config.yaml
norm: "layernorm"
activation: "gelu"
kernel_size: 7
label_smoothing: 0.1
loss: "cross_entropy"
head_dropout: 0.1
batch_size: 256
warmup_steps: 2760
Rows from block 11 of a small image classifier, named by matrix and row number. Rows with one number belong to one neuron. Each number is 128 + 24 x the weight over its row's rms, rounded and kept within 0 to 255. All counts start at 0.
After each neuron's rows are labels from the 100 images, of 14848, where the neuron reaches its highest value: "responds to" is what is common among them; "colour at peak" is the nearest of a few named colours to the mean colour under the peak. Only what is clearly more common there than usual is listed. The data: photos of arthropod specimens (BIOSCAN-5M).
# fc1: MLP up (model.blocks.11.mlp.fc1.weight, 1024x256), inputs 0-255
# fc2: MLP down (model.blocks.11.mlp.fc2.weight, 256x1024, transposed), outputs 0-255

fc1.440 [ 99 125 163 136 114  89 160 143 178  85 128 173  94 166 144 117 144 112 100 145 122 120 128 143  92  97 123  98 114  92 115 153 152 192 115 115 115 131 123 107 121 158 162 126 122  95 158 109 114 110 148  87 133 112 141 152  91 159 116 123  80 152 130 107 151 119  76 131 106 123 131 137  85 108  98  89 149 127 156 136 143 123 116 122 131 116 101 103 102 126  90 112 135 144 121  91 157 127 161 147 149 157 169 132 129 125  92 135 108 132 127  98 120  97 130 142 116  90 157 154 120 121 155 125 133 127 133 138 140  89 112 123 136  68 140  98 115 128 135 138 100 110 104 201 144 194 112 110 137 125 102  91 129 110 100  91 135 139 134 107 121 117 155 134  86  99 160 120 114 127  89 124 128 109 114 188 119 126 108 116 141 199 113 111 147 120 139 132 116 125 151  99 149 144 153  95 168 104 113 143 143  97 142 111 143 103 138 115 129 115 103 142 133 123 153 179 142 133 138 106  85 136 131  96 153 134 122 128 107 179 114 166 145 145 126 154 136 113 157 139 118  84 161 115 128 108 133 169 113 116 133 120 117 164 153 167]
fc2.440 [142 170 139 124 127 126 104 120 140 190 137  76 114 139 129 135 127 168 155  82 141 112 126 141 137 132 139 140 116 145 147 146  87 107 148 153 117 122 141 212 152 101 151 110 104 123 102 178 156 152 127 123 124 151 125 108 171  60 152 144 151 135 159 159 147 127 146 133 129 116 171 133 152 141 120 136  97 119  89 108 106 146 144 156 114 132 115 112 144 116 104 228 161 148 140 146 103 125 114 119 123 127 119 129 131 138 150 134  95 144 114 114 144 148 116 137 135 103 140 127  89 106 107 118 108 140 126  34 101 154 147 162 113 145 148 167 106  91 110 143 134 114 135  99 155 114 138 143 129  92 139 126 119 144 151 172 102 102 139 146  97 157 125 108 144 102 132 120 130 127 132 151  96 123 101 110 148 155 105 114 151 123 116 110 159 100 103  65 122 139 131 127 117 135  87 156 146 104 107 143 123 140 116 133 133 152 102 112 128 151  84 140 119 130 127 124 125 103 144 132 127 129 116 134 144 150 115 172  95 103 127 120  90 139 134 106 136 159 128  75 142  98 130 118 109 128 100 102 125 158  88 137 148 104  61 111]
responds to: order Coleoptera
colour at peak: grey; brown

fc1.513 [139 158 139  94 160 113 140 128  90 164 137 125 124 105 130 170 117 127 155  90 126 125 140 160 157 121 112 143  98 156 136 136 127 124 175 141 147  92 122 170 104 106 134 125 130 146  80 191 149 137  92 141  89 154 112 128 137 147 165 120 167  73 129 112  94 114 131 139 135 153 169 135 145 139 134 136 100 147  84 133 110 137 131 188  87 161 136 109 123 120  87 167 145 173 141 170 100 136 126 110 113 120 152 108 144 131 131 105 112 166 132 158 122 154 102 160 132  98 146 126  61 133 127 122 101 120 112  92 149 147 104 154 113 138 158 120 121 117 108 147 122 124 153  95 139  91  86 157 107  91 154 153 133 135 163 167  73 113 166 121 114 158 110 102 114 100 119 156 135 110 153 152  97 119  95 119 116 121 156  92 133  97 165 142 148 114 100  85 123 128 132 116  92  68 108 164  95 101 135 116 119 158 106 151  88 139 112 107 144 140 145 124 134 147 102 109 115 103 136 120 131 129  80 174 136 176 122 137 144  94 124 162 100 129 103 122 148 140 140 107 110 135 122 125 125 126  92 118 147 122 113 127 154 109 120 129]
fc2.513 [130 164 121 134  99 101 119 127 132 180  99 103 137 126 143  99 133 131 126 118 127 106 102 106 122 141 121 115 123 119 142  90 120 114  89 132 102 144 140 252 152 141 102 121  76 127 149 116 133 131 156 131 161 125 134 122 154 128 121 127 159 175 138 149 148 163 139 146 125  96 114 104 115 164 116 133 121  96 137 128 137 165 167 102 185 128 135 128 151 131 126 255 128 110 120 115 117 121  98 132 127 138 117 149 113 112 146 136 104 118 121 121 121 126 144  99 150 161  84 123 148  66 107 128 136 166 123  15  92 159 156 138 139 138 103 128 121 117 127 133 155 148 100 117 136 132 161  98 110 153 121 134 138  98 120 123 126 124 127 151 120 109 137 135 105 137 123 105 127 135 150 116 132 118 147 143 114 116 117 136 163 110  91 107 131 123 126  98 160 113 125 153 154 144 114 167 129 151 118 140 143 144 108  93 158 135 133 145 101 101  87 137 145 100 129 150 125 141 118 108 146 144 158 121 140 127 128 113  75 121 155 125 115 121 153 115 116 101 112  97 147 141 128 119 108 152 138  93 114 151 101 129 138 119 128 117]
responds to: order Diptera
colour at peak: grey

fc1.330 [ 78  97 189 129 144 107 155  96 113 147 118 132  80 154 167 114 158 102 108 125 120  86 101 174 108 152  97 121 164 113 102 127 121 118 124 133 139 103 158 133 111 133 161 133 101 147 146 162 130 127 158 106 151 105 125 119 137 130 127 136 118 138 148 117 159 139  88 139 117 103 144 115 102 151  85 137 141 151 134 115 139  88 121 133 128 102 139 170 112 142 119 136 127 133 120 124 136 139 124 158 159 206 139 148 143 157 120 140 140 122 105 161 112 149 155 166 148 101 122 132 134 109 134 118 124 164 146 132 155 101  94  84 132 139 155  81 140 126 148 146 136 116 105 147 121 116 161 137 177 107  71 141 133 165 132 114 135 164 194 146 154 115 115 108 153 110 137 154 157 113  99 125 141 106 151 178 190 137 113 145 145 152 116 118 161 108 142 150  99 138 142 134 106 128 143 114 151  83 115 148 159 120 129 117 110  76 122 125 130 167 137 139 171 141 172 149  88  83 118 115 110 140 145 105 148 145 131 151 113 154 126 177 143 128 113 124 189  88 101 153 107 155 130 124 112  98 108 162 102 106 142 149 130 137 150 160]
fc2.330 [151 170 131 126 134 125 147 126 165 157 138 116 112 142 156 143 149 138 113 109 155 119 128 138 128 117 117 128 100 152 153 150  93 115 134 123 148 133 137 255 103 141 109 101 125 115  88 172 141 153 127 129 156 120 107  98 144 116 111 128 157 104 155 143 126 119 129 131 112 101 123  83 110 142  94  90 118  89 131 126 137 143 122 135 165 150 117 139 144 114 118 255 126 149 119  97  97 106 102 111 116 148 120 119 131 141 112 107 116 141  93 112 152 109 142 128 153 113 103 114 108 109 108 137 113 140 118  10  79 140 125 126 113 144 116 119 118 122 128 160 147 154 116 115 123 133 152  93  88 131  99 140 135 127 139 149 144 149 121 188 140 126 120 122 119  97 145 117  95 120 137 106 113 112 149 142 118 136  90 138 159 143 110 150 120 135 120  76 145 137 122 140 154 118 137 175 144 126 102 175 125 137 101 129 137 119 120 118 117 140 112 129 144 124 135 162 112  87 163 103 130 153 157 141 137 122 112 122  85 112 161 129 137 140 128 110 152 131 119 100 132 150 122 122 127 141 142 109 140 147 105 109 134 160 118 142]
responds to: order Coleoptera; family Throscidae
colour at peak: grey

fc1.553 [ 79 126 129  91 128 103 120 146 129 106 153 117 111 179 125 117 182 139 143 116 166 107  93 157 143 156 126 119 125 114 117 152 115 117 128 104 136 141 124 105 142 115 160 124 152 171 113 102 130 161 108 157 154 144 131  93 138 103 138 159  88 123 160 166 130 135 115 160 165 127 167 150 147 151 125 147 142 107 158 117 148 112  86 112 153  84 121 128 109 121 140  83 139 106 119 108 137 150  98 140 151 128 138 125 130 145 151 154 101 104 127 142  82 135 154 120  94 137 132 119 113 135  98  77 147 160 176 159 114  92 129 108 144 111 116 167 124 132 161 128 149 131 116 180 129 130 137 165 178  92 128 169  94 163 118 166 150 122 111 166 166 132 100 102 157 125 141 123 131 146 135 107 166 103 130 112 181 158 100 104 117 147 125 110 147  93 175 104 122 115 135 125  97 115 124 140 117 118 146 102 121 130 134 137  82  94 105 170 132 195 136  97  90 136 108 130 156 112 132 151 105 167 112 146 105 125 122 154 150 104 137 155  87 137 133 146 132 146  91 186 115 151 106 151 141 116 130 157 118  63 136 148 105 120 118 113]
fc2.553 [110 134 131 168 161 147 124 135 100 176  77 115 137 127 137  98 138 107 146 123 114  96 105 145 135 157 102 109 121 140 144 121 130  81 155  99 116 110 114 202  97  95 127 138 141 115 165 121 122 145 161 129 135 141 111 140 121 111  91 152 161 105 137  95 144 126 112 113 123 112 104  90 120 144 141 171 193  93 120 129 116 145 139 115  98  75 142 150 137 106 170 188 139  90 128 166 126 159  94 116 121 113 105 168 121 118 168 129 145 117 136 162  79 148 144 127  89 107 123 122 146 123 113  93 145 141 134  70 124 144 175 112 123 135 117 124 134 171 137 154 155 132  97 115 107 115  91 163 129 144 124 159 136 128 118  93 148 108 119 163 157 100  99 122 153 146 170 115 148 151 104 111 144 114 162 111 154 102 146 101 101 116  97 142 133 165 154  94 130 131 122 144 150 109 141 144  98 114 139 127 133 132 106 113 183 135  96 137 128 127 128  89 115 142 135  92 154 141 118 157 110  91 141 148 129 117  97 114 152 108 168 143 118 114 125 128 126 120 131 129  94 192  81 143 103  73 104 131 100 122 121  94 106 104 146 137]
responds to: order Coleoptera; family Throscidae
colour at peak: grey

fc1.560 [116  76 159 141 120 109 164 121 154  90 128 166 117 153 158 110 139  96  72 155 148 128 127 143  83 118 136 134 142 123 118 127 165 162 116  77 146 113 144  68 154 156 139 141 112 129 156 101 127 102 117 136 152 120 152 138 118 174  94 120  82 156 116 127 167 120 110 117 107 117 138 141  89 136 122 115 154 131 140 108 137 135 113 125 115 110 119 131  90 143 120  82 107  98 118  90 177 131 155 159 171 135 177 120 133 123 126 158 135 123 143 112 104 137 137 149 120 100 124 119 142 136 136 155 125 140 165 186 120  64  94  98 149 114 142  90 159 158 155 100 110 144  93 201 133 174 136  98 162 126  86 126 149 122 116  87 144 164 155 127 139 127 156 141 126 107 132 140 158 133 115 121 134 123 159 170 134  94 129 128 118 163 104 128 118 125 162 162 111 149 155 129 142 149 133  89 137 102 159 124 151 105 144 118 137  95 161 151 145 142 132 133 153 128 145 157 124 124 122 106  91 121 128 105 106 117 133 157 127 164 131 145 142 125 136 176 165  92 112 141  74 133 129 116 117  98 140 157 108  94 150 130 101 145 128 176]
fc2.560 [133 179 152 125 126 132 134 108 181 189 140  81 115 146  77 123 129 135 127  86 127 109 111 133 144 122 121 119 129 132 163 161 112 132 159 135 151 116 131 255 110 114 140 109 109 109  89 137 121 111 120 111 122 150 139 105 186  97 129 107 143 107 155 163 117 137 117 122 124 122 114 105 135 164 114 125 122 127 121 103 112 132 140 134 117 142 127 119 107 147 125 255 126 122 151 124 119 138 110 127 145 129 129 125 113 158 139 130  94 135 116 111 117 113 109 132 122 129 143 130  82 122 100 112 116 110 139   8 137 131 153 142 118 146 164 133 100 108 120 154 142 117 121 117 157 133 181 137 106 140 119 143  97 157 123 101 105 121 151 134 136 148 127 108 139 105 139 118 102 103 136 125 130 116 112 129 143 124 100 127 158 139 113 140 113 122 121 100 107 128 132 118 154 117 123 154 135 125 125 135 122 128 130 146 140 145  82 129 138 148  99 123 129 143 148 134 131 107 122 125 118 144 137 121 139 128 118 126 117 157 135 111 120 136 146 125 128 141 151  56 133 113 109 120 120 170 132  94 103 140  94 112 119 151  95 132]
responds to: order Coleoptera
colour at peak: grey; brown

fc1.670 [124 108 132 131 114 130 148 138 129 115 100 124 110 130 128 142 114  68  90 144 141 179 158 115 122  94 125 136 173 130 127 122 111 112 117 122 120 132 121  89 171 149 123 117 170 105 159  98 115  99 104 182 118  93 125 113 125 202 130 103 119 156  75 133 120 157 139 136 104 123 114 141 116 146 104 139 134 145 134 106 135 134 144 106 151 148 141 121 133 126 141 126  83  89 109 120 152 119 170 159 147  87 182 121 146  93 105 136 187 101 122 142 166 159 110 147 134 149 112 127 157 170 133 183 138 119 103 152 129 100 107  98 150 152 116 129 130 112 154  86  97 160 120 137  89 141 179 113 152 117 110 132 172 112 133  80 118 148 153 134 127 139 148 160  86 128 109 160 195  77 190 118 145 156 151 116  90 139 140 121 119 102 138 129 101 149 134 153 110 134 117 148 132 142 129  86 138 144 138  92 166 129 137 151 131 119 164 124 107 118 149 134 129 127  99 140 105 110 128  88 116 126 149 133 106 101 143 132 123 144 130 123 137 111 181 145 148 140  78 122  88 114 165 114 168 146 121 132 146  96 133 128 125 102 107 105]
fc2.670 [133 175 110  99 128 108  75 135 119 179 154 135 103 143 155 147 153 172 124 107 117 104 125 135 114 135 135 114  97 129 162 194 131 118  87 146 112 129 105 206 161 169 150  94 115 149  94 149 101 133 107 164 160 136 107 124 102 113 114 131 175 138 144 109 135 123 193 190 140 133 134 138 138 150 127 156 129 120  97 141  93 141 107 102 167 116 137 121 158 103 121 208 147  93  86 143 125 110 128 140 114 138  84  93 144 123 111 126 129 133 114 156 132 139 136 131 143 126 130 142 104 156 122 122 140 120 116  59 126 147  60 146 137 151 138 116 114 133 125 114 108 156 124  93 128 114 148 134 104  85 142 116 118 140 142 142  84 121 134 169 158 136  74 123 119 110 131 146 143 179 115 152 133 150 114 118 116 151 138 115 126 103 163 135 133 115 154 113 173 116 141 130 138 116 108 111 131 131 117 104 141 123 149 170 109 113 152 115 109 124 127 139 129 110  70 147 114 108 146 124 137 137 128 139 136 124  93 153 133 110 118  92 121 168 140  89 157 161 121  89 131 119 134  98 140 141 110  77 149 141  76 130 140 118 115 119]
responds to: order Diptera
colour at peak: grey

fc1.436 [111  85 190 133 147 121 146 145 107 116 129 158 114 166 133 139 124  97 102 145 134 113 132 149 140 125 151 116 150 126 105 128 101  97 119  87 134 128 149 106 154 115 103 134 123 127 154  94 137  89 137 109 102 123 106 116 126 155 108 105 103 135 122  95 161 116 116 132 107 115 112 165  83 154  92 135 143 157 145 110 123 123 104 126 123 116  94 156  83 115 133  97 108 115 155 141 157 121 117 193 174 145 133 146 154 121 107 139 169 122 139 170 142 149 107 157 128 121 111 136 130 125 150 198 116 124 142 155 148 110 130  75 125  97 131 107 174 139 147 121 143 130 113 145  99 165 139  99 141  84  68 133 129 125 125  91 144 148 168 143 109 137 139 146 154 106 133 163 155 105 123 111 133 144 180 159 117 107 111 104 141 121 110 119 122 162 150 164  92 148 163  92 146 141 131 102 152 108 136 134 153 113 128 126 123  34 120 161 101 143 143 154 106 173 126 150 117 157 121  96 102 137 137 103 114 137 115 134 154 163 127 164 140 145 159 171 181  99 116 139  93 146 155 170 138  93 150 141  90 128 133 122 138 116 129 153]
fc2.436 [153 172 115 114 121 146 130 129 157 157 156 113  90 139 139 156 157 149 118 109 169 128 127 140 121  90 120 149 102 148 164 175 121 128 132 146 112  92 117 231 143 149 151  76 134 162  78 201 146 137  85 156 119 151 115 123 121 121 156 126 161 116 141 138 122 106 154 155 132 120 108  92 141 135 113 140  97 103 115 128 118 138 147 116 146 142 127 108 137 105 113 224 121 113 139 125 105 116 129 130 114 112 126  75 134 115 124 109 110 129 115 116 128 130 125 159 132 108 127 121  84 119 105 111 150 108 105  33 108 165  74 142 136 151 152 138 101  98 133 149 132 154 135  92 135 112 126 130  93 103 139 155 141 152 144 173  82 123 120 157 155 136 127 120 131 118 120 128 119 132 166 136 112 129  99 106 107 150 114 118 131 136 155 147 141 118 115 100 143 114 127 121 140 113 119 135 137 116 123 127 129 121 125 147 108 138 123 100 117 137 118 120 137 116  97 169 130  71 166 145 137 146 111 188 143 136 123 173 101  96 130 116 111 147 136  86 160 165 127 110 123 117 135 118 138 153  94  76 142 118 107 137 122 134  97 121]
responds to: order Coleoptera
colour at peak: grey

fc1.631 [120 100 164 160 127 133 173  98 127 109 106 126  83 143 132 146 108  95  74 118 178 165 143 126 141 125 122 133 157 116 103  99 120 125 105 123 124 116 169 116 147 149 101 114 113 106 166  97 162 114 140 126 123  76  99 105 132 169 146 118 101 153  95 139 145 162  71 126  83 115 123 148  91 156  77 153 118 123 144  90 154 133 136 130 156 148 123 144 133 133 117  98  75 103 131 104 141 123 141 174 163 140 201 149 135 115 101 139 149 119 105 115 154 174 138 166 140 131  99 145 165 144 135 170 150 124 124 148 112  98 114 103 143 127 122 129 163 113 138 143 108 118 109 158  90 136 162 111 147 100  81 133 179 120 124 101 111 157 159 129 112 128 156 129 126  98 100 148 155  83 147 116 110  91 148 171  99 121 106 151 135 145 110 133 122 157 127 166 113 122 139 148 134 133 147 117 146 132 118 144 174 133 121 106 159 118 137 113  91 148 100 160 164  93 148 167 115 132 139  84 125 144 157  94 127 116 172 157 101 156 133 166 125 122 176 133 158 126 101 124 110 129 168 118 112 121 133 148 131 137 118 141 138 143 117 147]
fc2.631 [142 173 127  98 118 121 109 133 130 154 159 130  97 155 169 143 155 120 126 101 142 141 126 126 132 137 139 109  87 139 148 163 131 118 100 129 122 124 107 249 152 161 138  97 136 138  83 143 111 118  91 151 152 135 117 110 119 122 138 140 176 114 146 132 150 110 159 170 123 130 178 146 127 143 127 138 121 132 113 113 133 135 118 120 184 115 125 138 134 104 122 255 134 107 113 107 120  95 138 146 125 127 107 104 145 113 123 126 124 129 113 140 132 139 110 124 139 129 119 149 103 152 110 136 124 132 126  14 106 140  69 144 143 142 115 119 108 123 114 122 119 169 129  96 131  96 146 117 111  86 136 129 121 133 138 178  90 101 138 155 129 140  99 108 113  90 128 140 131 140 150 130 123 145 133 130 111 161 112 110 155 128 147 118 139 126 130 118 159 123 140 122 117 112  99 126 151 136 126 110 128 125 145 144  85 110 153 131 106 132 135 129 136 114  99 164 120 104 154 115 143 138 143 136 134 118 113 138 131 129 126  75 109 148 134  98 153 159 104  71 131 115 130 109 157 152 124  87 151 124  80 146 138 120 124 116]
responds to: order Diptera; family Milichiidae
colour at peak: grey

fc1.742 [134 125 139 169 109 159 174  92 170 106 138 111 140 100  97 140  67 150 124 117 136 182 150 124 123 101 167 136 116  99 113  89 115 125 136 126 117 148 139 116 141 114  81 108 120  89 144 100 158 133 134 111 134  89 154 145 139 107 133 138 114 135 114 153 113 146  83  91  99 126 130 168  92  97  84  96 105  65 156 112 150 140 155 121 108 149 124 118 122 110 126 117 103 139 137  95 180  95 145 149 159 110 155 150 101 126 112 105 141 119 131  72 169 129 109 147 158 114 114 144 159 107 141 150 117 150 140 135  85 108 140 153 139  90 102 142 139 102 131 105 116 115 115 165 134 169 128  85 129 144 122 102 130 116 110 140 132 114 113 121 102 133 180 174 170  94  96 115 120  81 147 135 101 126  95 134  98 120 102 154 121 160 140 105 139 130 104 127 112 105 111 143 141 170 134 122 170 127 107 145 121 133 126  99 141 153 140 127  99 128 101 155 141 133 173 154 120 146 137  87 135 143 139 113 134 137 139 165  72 152 113 100 133 134 140 127 111 164 130 115 145  73 197 112 130 160 150 116 149 172 140 127 124 146 120 132]
fc2.742 [131 198 129 105  95 108 112 130 146 156 146 115  96 160 142 136 149 155 155 108 147 111 146 152  81 128 137 111 102 132 183 172 158 144 116 144 110 104 120 225 156 139 168  99 121 141 123 154 120 126 125 142 124 133 139 129 130 118 135 136 140 164 129 131 150  97 153 176 130 110 177 140 137 101 115 149 134 126 129 126 122 146 136 104 147  99 125 111 125 106  79 222 189 109 131 123 124 108 145 129 100 131 110 105 131 108 126 159 104 129 138 122 141 131  94 151 119 103 148 139 111 134 127 117 121 143 113  40 123 134  92 171 134 135 149 136  81 111 134 115 100 152 115 112 143 142 161 109 127 117 143 122 132 154 107 143 103 107 131 132 122 118 111 120 118 100 144 139 142 174 132 147  93 133  90 135 140 143 133 119 135 131 129  91 158 106 127  85 135 131 144 134 112 147 110 112 132 112 125 109 138 105 143 149  90 135 137 107 129 151 122 134 116  93 108 140 115  86 166 135 121 116 133 135 157 136  91 162 118  94 113 112 135 143 120 115 138 183 111  72 127 104 129  85 153 120  65 117 133 122  69 144 122 128  77 122]
responds to: order Diptera
colour at peak: grey

fc1.268 [136 119 163 158 138 183 162 120 165 118 149 122  87 167 172 126 108 137 124 139 166 164 146 163 119 116 139  96 128 114 118 136 105 133 123 115 113 166 144  93 140  88 119 105 132 101 148 126 159 115 137 162 110 114 122  94 127 104 100 119  87 159 135 155 152 134  93 143 102 107 180 174 113 130  94 135 132  93 145 100 149 125 114 143 104 150 108 140 112  95  99  96 150  99 138  93 144 118 140 175 149 147 191 122 140 114 100 121 138 126 122 103 148 143 105 178 145 111 129 167 145 156 122 140 130 174 144 156 116  70 110 119 145 101  91 164 105 107 131 148  91 139  88 180 115 119 145 109 162 101  76 144 141 126  89 159 122 115 126 144 105 163 160 131 141  96 124 151 152  94 135 129 111  68 106 161 157 144  81 110 151 147 121  93 149 151 140  94 119 127 131 108 125 113  85 118 141  90 114 125 142 139 101 122 109  99 118 126 112 163 130 136 144 144 131 152 110 161 153 110 111 167 121 104 138 131 153 172  95 126 110 143 120 139 172 137 175 146 118 136  97 105 156 129 123 112 128 139 148 126 129 141 117 149 124 148]
fc2.268 [136 100 137  97 103 141 140 113 165 149 131  83  91 145 155 107 144 102 119 105 191 115 101 146 146 134 121 108 124 128 158 183 120 129 102 125 148 133 125 185 140 121 157  98 151 114  91 145 135 111  99 149 143 127 135  89 169  93  99 139 139 154 195 162 166 120 134 136 126 108 130  98 145 137  99 163 124 117 154  90 152 145 112  93 125 103 133 146 128 105 106 207 149  94 152 114 128 133 101 151 130 117 141 139 103 129 151 110 104 110 122 116  94 178 108 114 128 134 139 143 112 127  83 101 179 140 144  51 103 142 137 122 131 131 124 137 120 117 170 142 148 149  66 118 136 130 179 123 123 115 129 191 111 131 105 139 126 102 141 161 150 137 110  85 135 124 148  95 140 133 140  99 113 110 150 157 152 140  93  94 138 129  94 111 126 131 151 129 149 127 101 108 124 100 113 154 111 121 129 139 121 149  82 133 133 100 116 144 111 152 109 107 119 117 114 171 150 120 160 119 127 173 173 162 137  87 132 140 120 130 165 134  99 127 139 116 153 141 111 126 122 125 109 116 110 150 108 115 114  88  91 140 111 162  89 120]
responds to: order Diptera; family Milichiidae
colour at peak: grey

fc1.610 [ 99 112 164 174 130 108 167 113 150  98 125 121 138 141 126 124 108 129 133 126 115 145 107 121 143 155 168 125 125  77  73  76 100 137 125 113 100 147 160  89 117  98  90 126  91 104 165  89 153 151 150  84 162 108 152 145 133  97 148 158  78 130 120 147 157 152  83 110 100 117 130 140  98 130  99  78 141  73 148 118 160 140 141 138 126 148 103 122 128 122 110 124  99 148  98  94 145  81 103 123 179 153 158 125 113 138 106 124 133 109 105 119 163 117 193 111 168 109 102 124 137 113 138 120 100 182 147 128 114  90 145 143 119  92 111 135 134 120 127 149 120 104 134 189 147 176 114 109 144 137 115  99 139  98  92 147 154 150 139 104 101 134 148 152 155  93 117 122 116  97 124 125  99 100 122 169 159 102  88 166 133 154  97 117 130 127 107 111 130 102 143 146 130 154 154 119 182 141  98 155 126 119 110 116 162 149 130 149 137 144 110 162 151 131 175 138 140 148 136  95 129 125 119 116 126 140 133 150 105 166 112 150 139 169 112 150 133 120 140  90 142 105 160 124 112 136 129 146 122 155 133 153 112 132 138 156]
fc2.610 [122 172 125 115  98 122  89 108 180 170 146  95 115 155 151 122 129 177 152 121 139 108 146 149  87 141 149 131 106 124 154 151 136 140 130 147 130 105 120 213 149 117 164  89 124 121 105 163 123 152 129 131 113 134 128 130 153  89 135 164 130 147 124 145 168  94 148 137 137 106 169 130 150  83 115 157 126 109 118 123 109 162 136 120 117 113 123 116 146 114  94 221 174 116 127 133 114 118 142 121 102 140 103 133 128 115 133 140 112 139 123 110 156 148 121 142 133 103 164 138 123 122 122 122  99 140  98  32 117 131 128 170 125 143 150 144  80 106 119 119 109 132 102 100 161 129 155 133 153 108 139 112 141 158 126 159 138 108 142 129 114 127 104 102 137 120 139 124 133 150 103 156  90 144  91 119 143 154 123 122 149 132 138  96 170  77 138  84 130 136 128 144  91 142  99 130 141 106 115 116 135 121 145 148 109 148 121 110 137 134 113 141 109 115 128 140 125  83 150 147 126 123 124 140 162 127  84 172  92  94 123 114 133 138 108  96 136 188 104  79 142  80 124  95 113 105  76 118 137 133  88 128 122 122  80 122]
responds to: order Diptera
colour at peak: grey

fc1.0 [156 138 130 114 105 156 153 102 160 108 119 139 104 152 125 148  83 141 116 114 170 185 141 132 132  76 167 107 147 108  89 137 121 157 124 134 139 149 122  97 165 140 126 112 175 103 140 100 177  94  85 142 111  92 135 116 114 139 154 150 103 131  75 152  96 126 132 167 127 113 131 180  99 109 108 135 124 113 136 111 166 133 138 117 129 152 126  98 115 106 123 118 129 121 136 133 135 118 184 166 130  99 200 124 143 126  85 122 181 111 139  97 163 164  99 186 150 113 125 177 137 169 138 134 151 136 137 171 106  93 108 113 149 122 114 144 138 108 151  90  57 145 101 158 112 154 147 135 136  94 135 118 128 125  92 157 136 128 104 104 108 166 171 156 114 119 127 127 157  88 172 140 113 138 130 111 103 133 102 123 104 113 158 120 117 158 120 125 110 117 123 128 131 137  93  73 141 130 147  91 142 123 130 146 151 119 148 134 112 151 154 107 109 129 104 174 122 130 155 113 110 122 128 148 116 133 155 187 107 132 129 130 114 140 149 127 121 174 129 119 111 100 145 101 159 153 102 127 148  98 121 135 120 133 112 138]
fc2.0 [123 148 146  89 113  75  97 103 120 176 170  94 100 150 135 122 155 161 118 105 113 100 116 141 113 121 110 143 117 134 151 171 112 137 113 167 121 137 136 191 142 148 143 110 110 130  74 158  79 137 114 168 138 130 114 110 171  95 135 118 143 163 146 155 156 128 170 178 127 147 192 132 147 158 136 172 117 153 112 127  85 125 113 114 159 131 146 132 148 125 133 190 145  88 122 145 121 125  94 164 133 140  75  92 137 146 133 113 113 140 105 139 118 175 130 138 150 147 135 105  81 124  98 124 109 137 127  73 127 127  99 130 118 146 132 109 107  97 114 135 126 160 119 106 154 106 196 121 133  92 114 140 121 140 143 125  95 129 175 148 155 157  69 104 120 112 113 153 146 141 120 147 138 138 116 120 138 150 121 127 158 134 134 105 139  80 129 101 151 142 140 121 123 105  92 129 124 112 116 107 113 149 158 142  90 105 110 131 134 139 121 156 133 103 121 147 106  81 109 107 121 156 128 126 116 143 100 163 131  82 104  96  97 139 130  90 170 147 106 108 123 117 146 111 136 153 115 106 123 129  98 160 147 132  92 101]
responds to: order Diptera
colour at peak: grey

fc1.159 [ 89 131 170 101 137 107 148 132 116 130 171 113 115 158 143 107 149 118 138 111 169 131  86 161 126 129 137 170 151  90  96 146 114 132 145  81 100 110 120 125 131 129 153 135 154 164 138 123 128 135 115 161 146 152 152 105 125 125 138 118 103 134 149 143 141 138 125 125 160 109 101 157 120 136 123 143 149 111 122 115 158 128  83 119 121  98 116 140  85 124 126 125 145 102  98 136 187 141 112 156 192  95 167 105  97 176 151 137 114  83 149 140 102 148 155 145  90 138 140  91  94 135  86  95 146 160 196 148 140  88 121 105 153 106 131 137 119 119 154 144 145 107 119 178 152 147 142 148 141  95 155 170 119 129 112 130 102 140 137 117 161 147 125 117 138 107 136 103 110 124 130 134 171 116 152 135 142 117 109  90 112 140 125 144 135 101 127 122 117 138 148  64 145 140 134 132 132  94 182  81 125 137 132 109  96 100 110 191 127 180 135  82 113 145 113 140 163 112 126 141  85 140 101 129  96 145 136 163 127 122 113 163 110 156 143 170 157 131 128 128 116 138 123 156 134 143 132 134  84  82 157 145  82 134 121 114]
fc2.159 [141 183 123 133 128 134 110 139 171 167 128 115 131 140 111 120 154 135 117 112 112 117 119 119 191 100 121 114 117 128 155 142 127 123 150 123 147 132 101 255  91 152 122  99 117 132  92 136 118 113 174 105 134 130 152 118 140 104 103 114 133  85 126 133 106 108 133 129 126 134  74  47 100 162 135 100 118 113 124 123 129 141 152 115 106 148 138 102 139 143 147 251 114 107 136 138 123 123 117 115 122 124 101 112 124 146 154 117 113 134 128 107 126 100 122 140 127 141 137 132 110 143 114 124 149  93 131  16 122 122 122 128 129 134 124 110 102 167 146 149 144 130 106 130 145 139 141 107  88 149 120 161 121 134 127  60 137 101 126 144 167 108 143 139 113 143 132 111 123 134 125 103 125 138 143 159 116 105 133 142 123 140 114 144 100 144 124 108 140 125 108 135 176 130 143 140 142 130 122 136 133 114 111 141 177 144 116 128 144 110 112 132 136 125 134 161 138 126 127 149 124 111 146 151 139 116 137 100 124 119 155 101 162 131 165 119 119 138 150  64 137 112 114 125 116 139 145  83 130 128 106  97 113 161 106 151]
responds to: order Coleoptera; family Throscidae
colour at peak: grey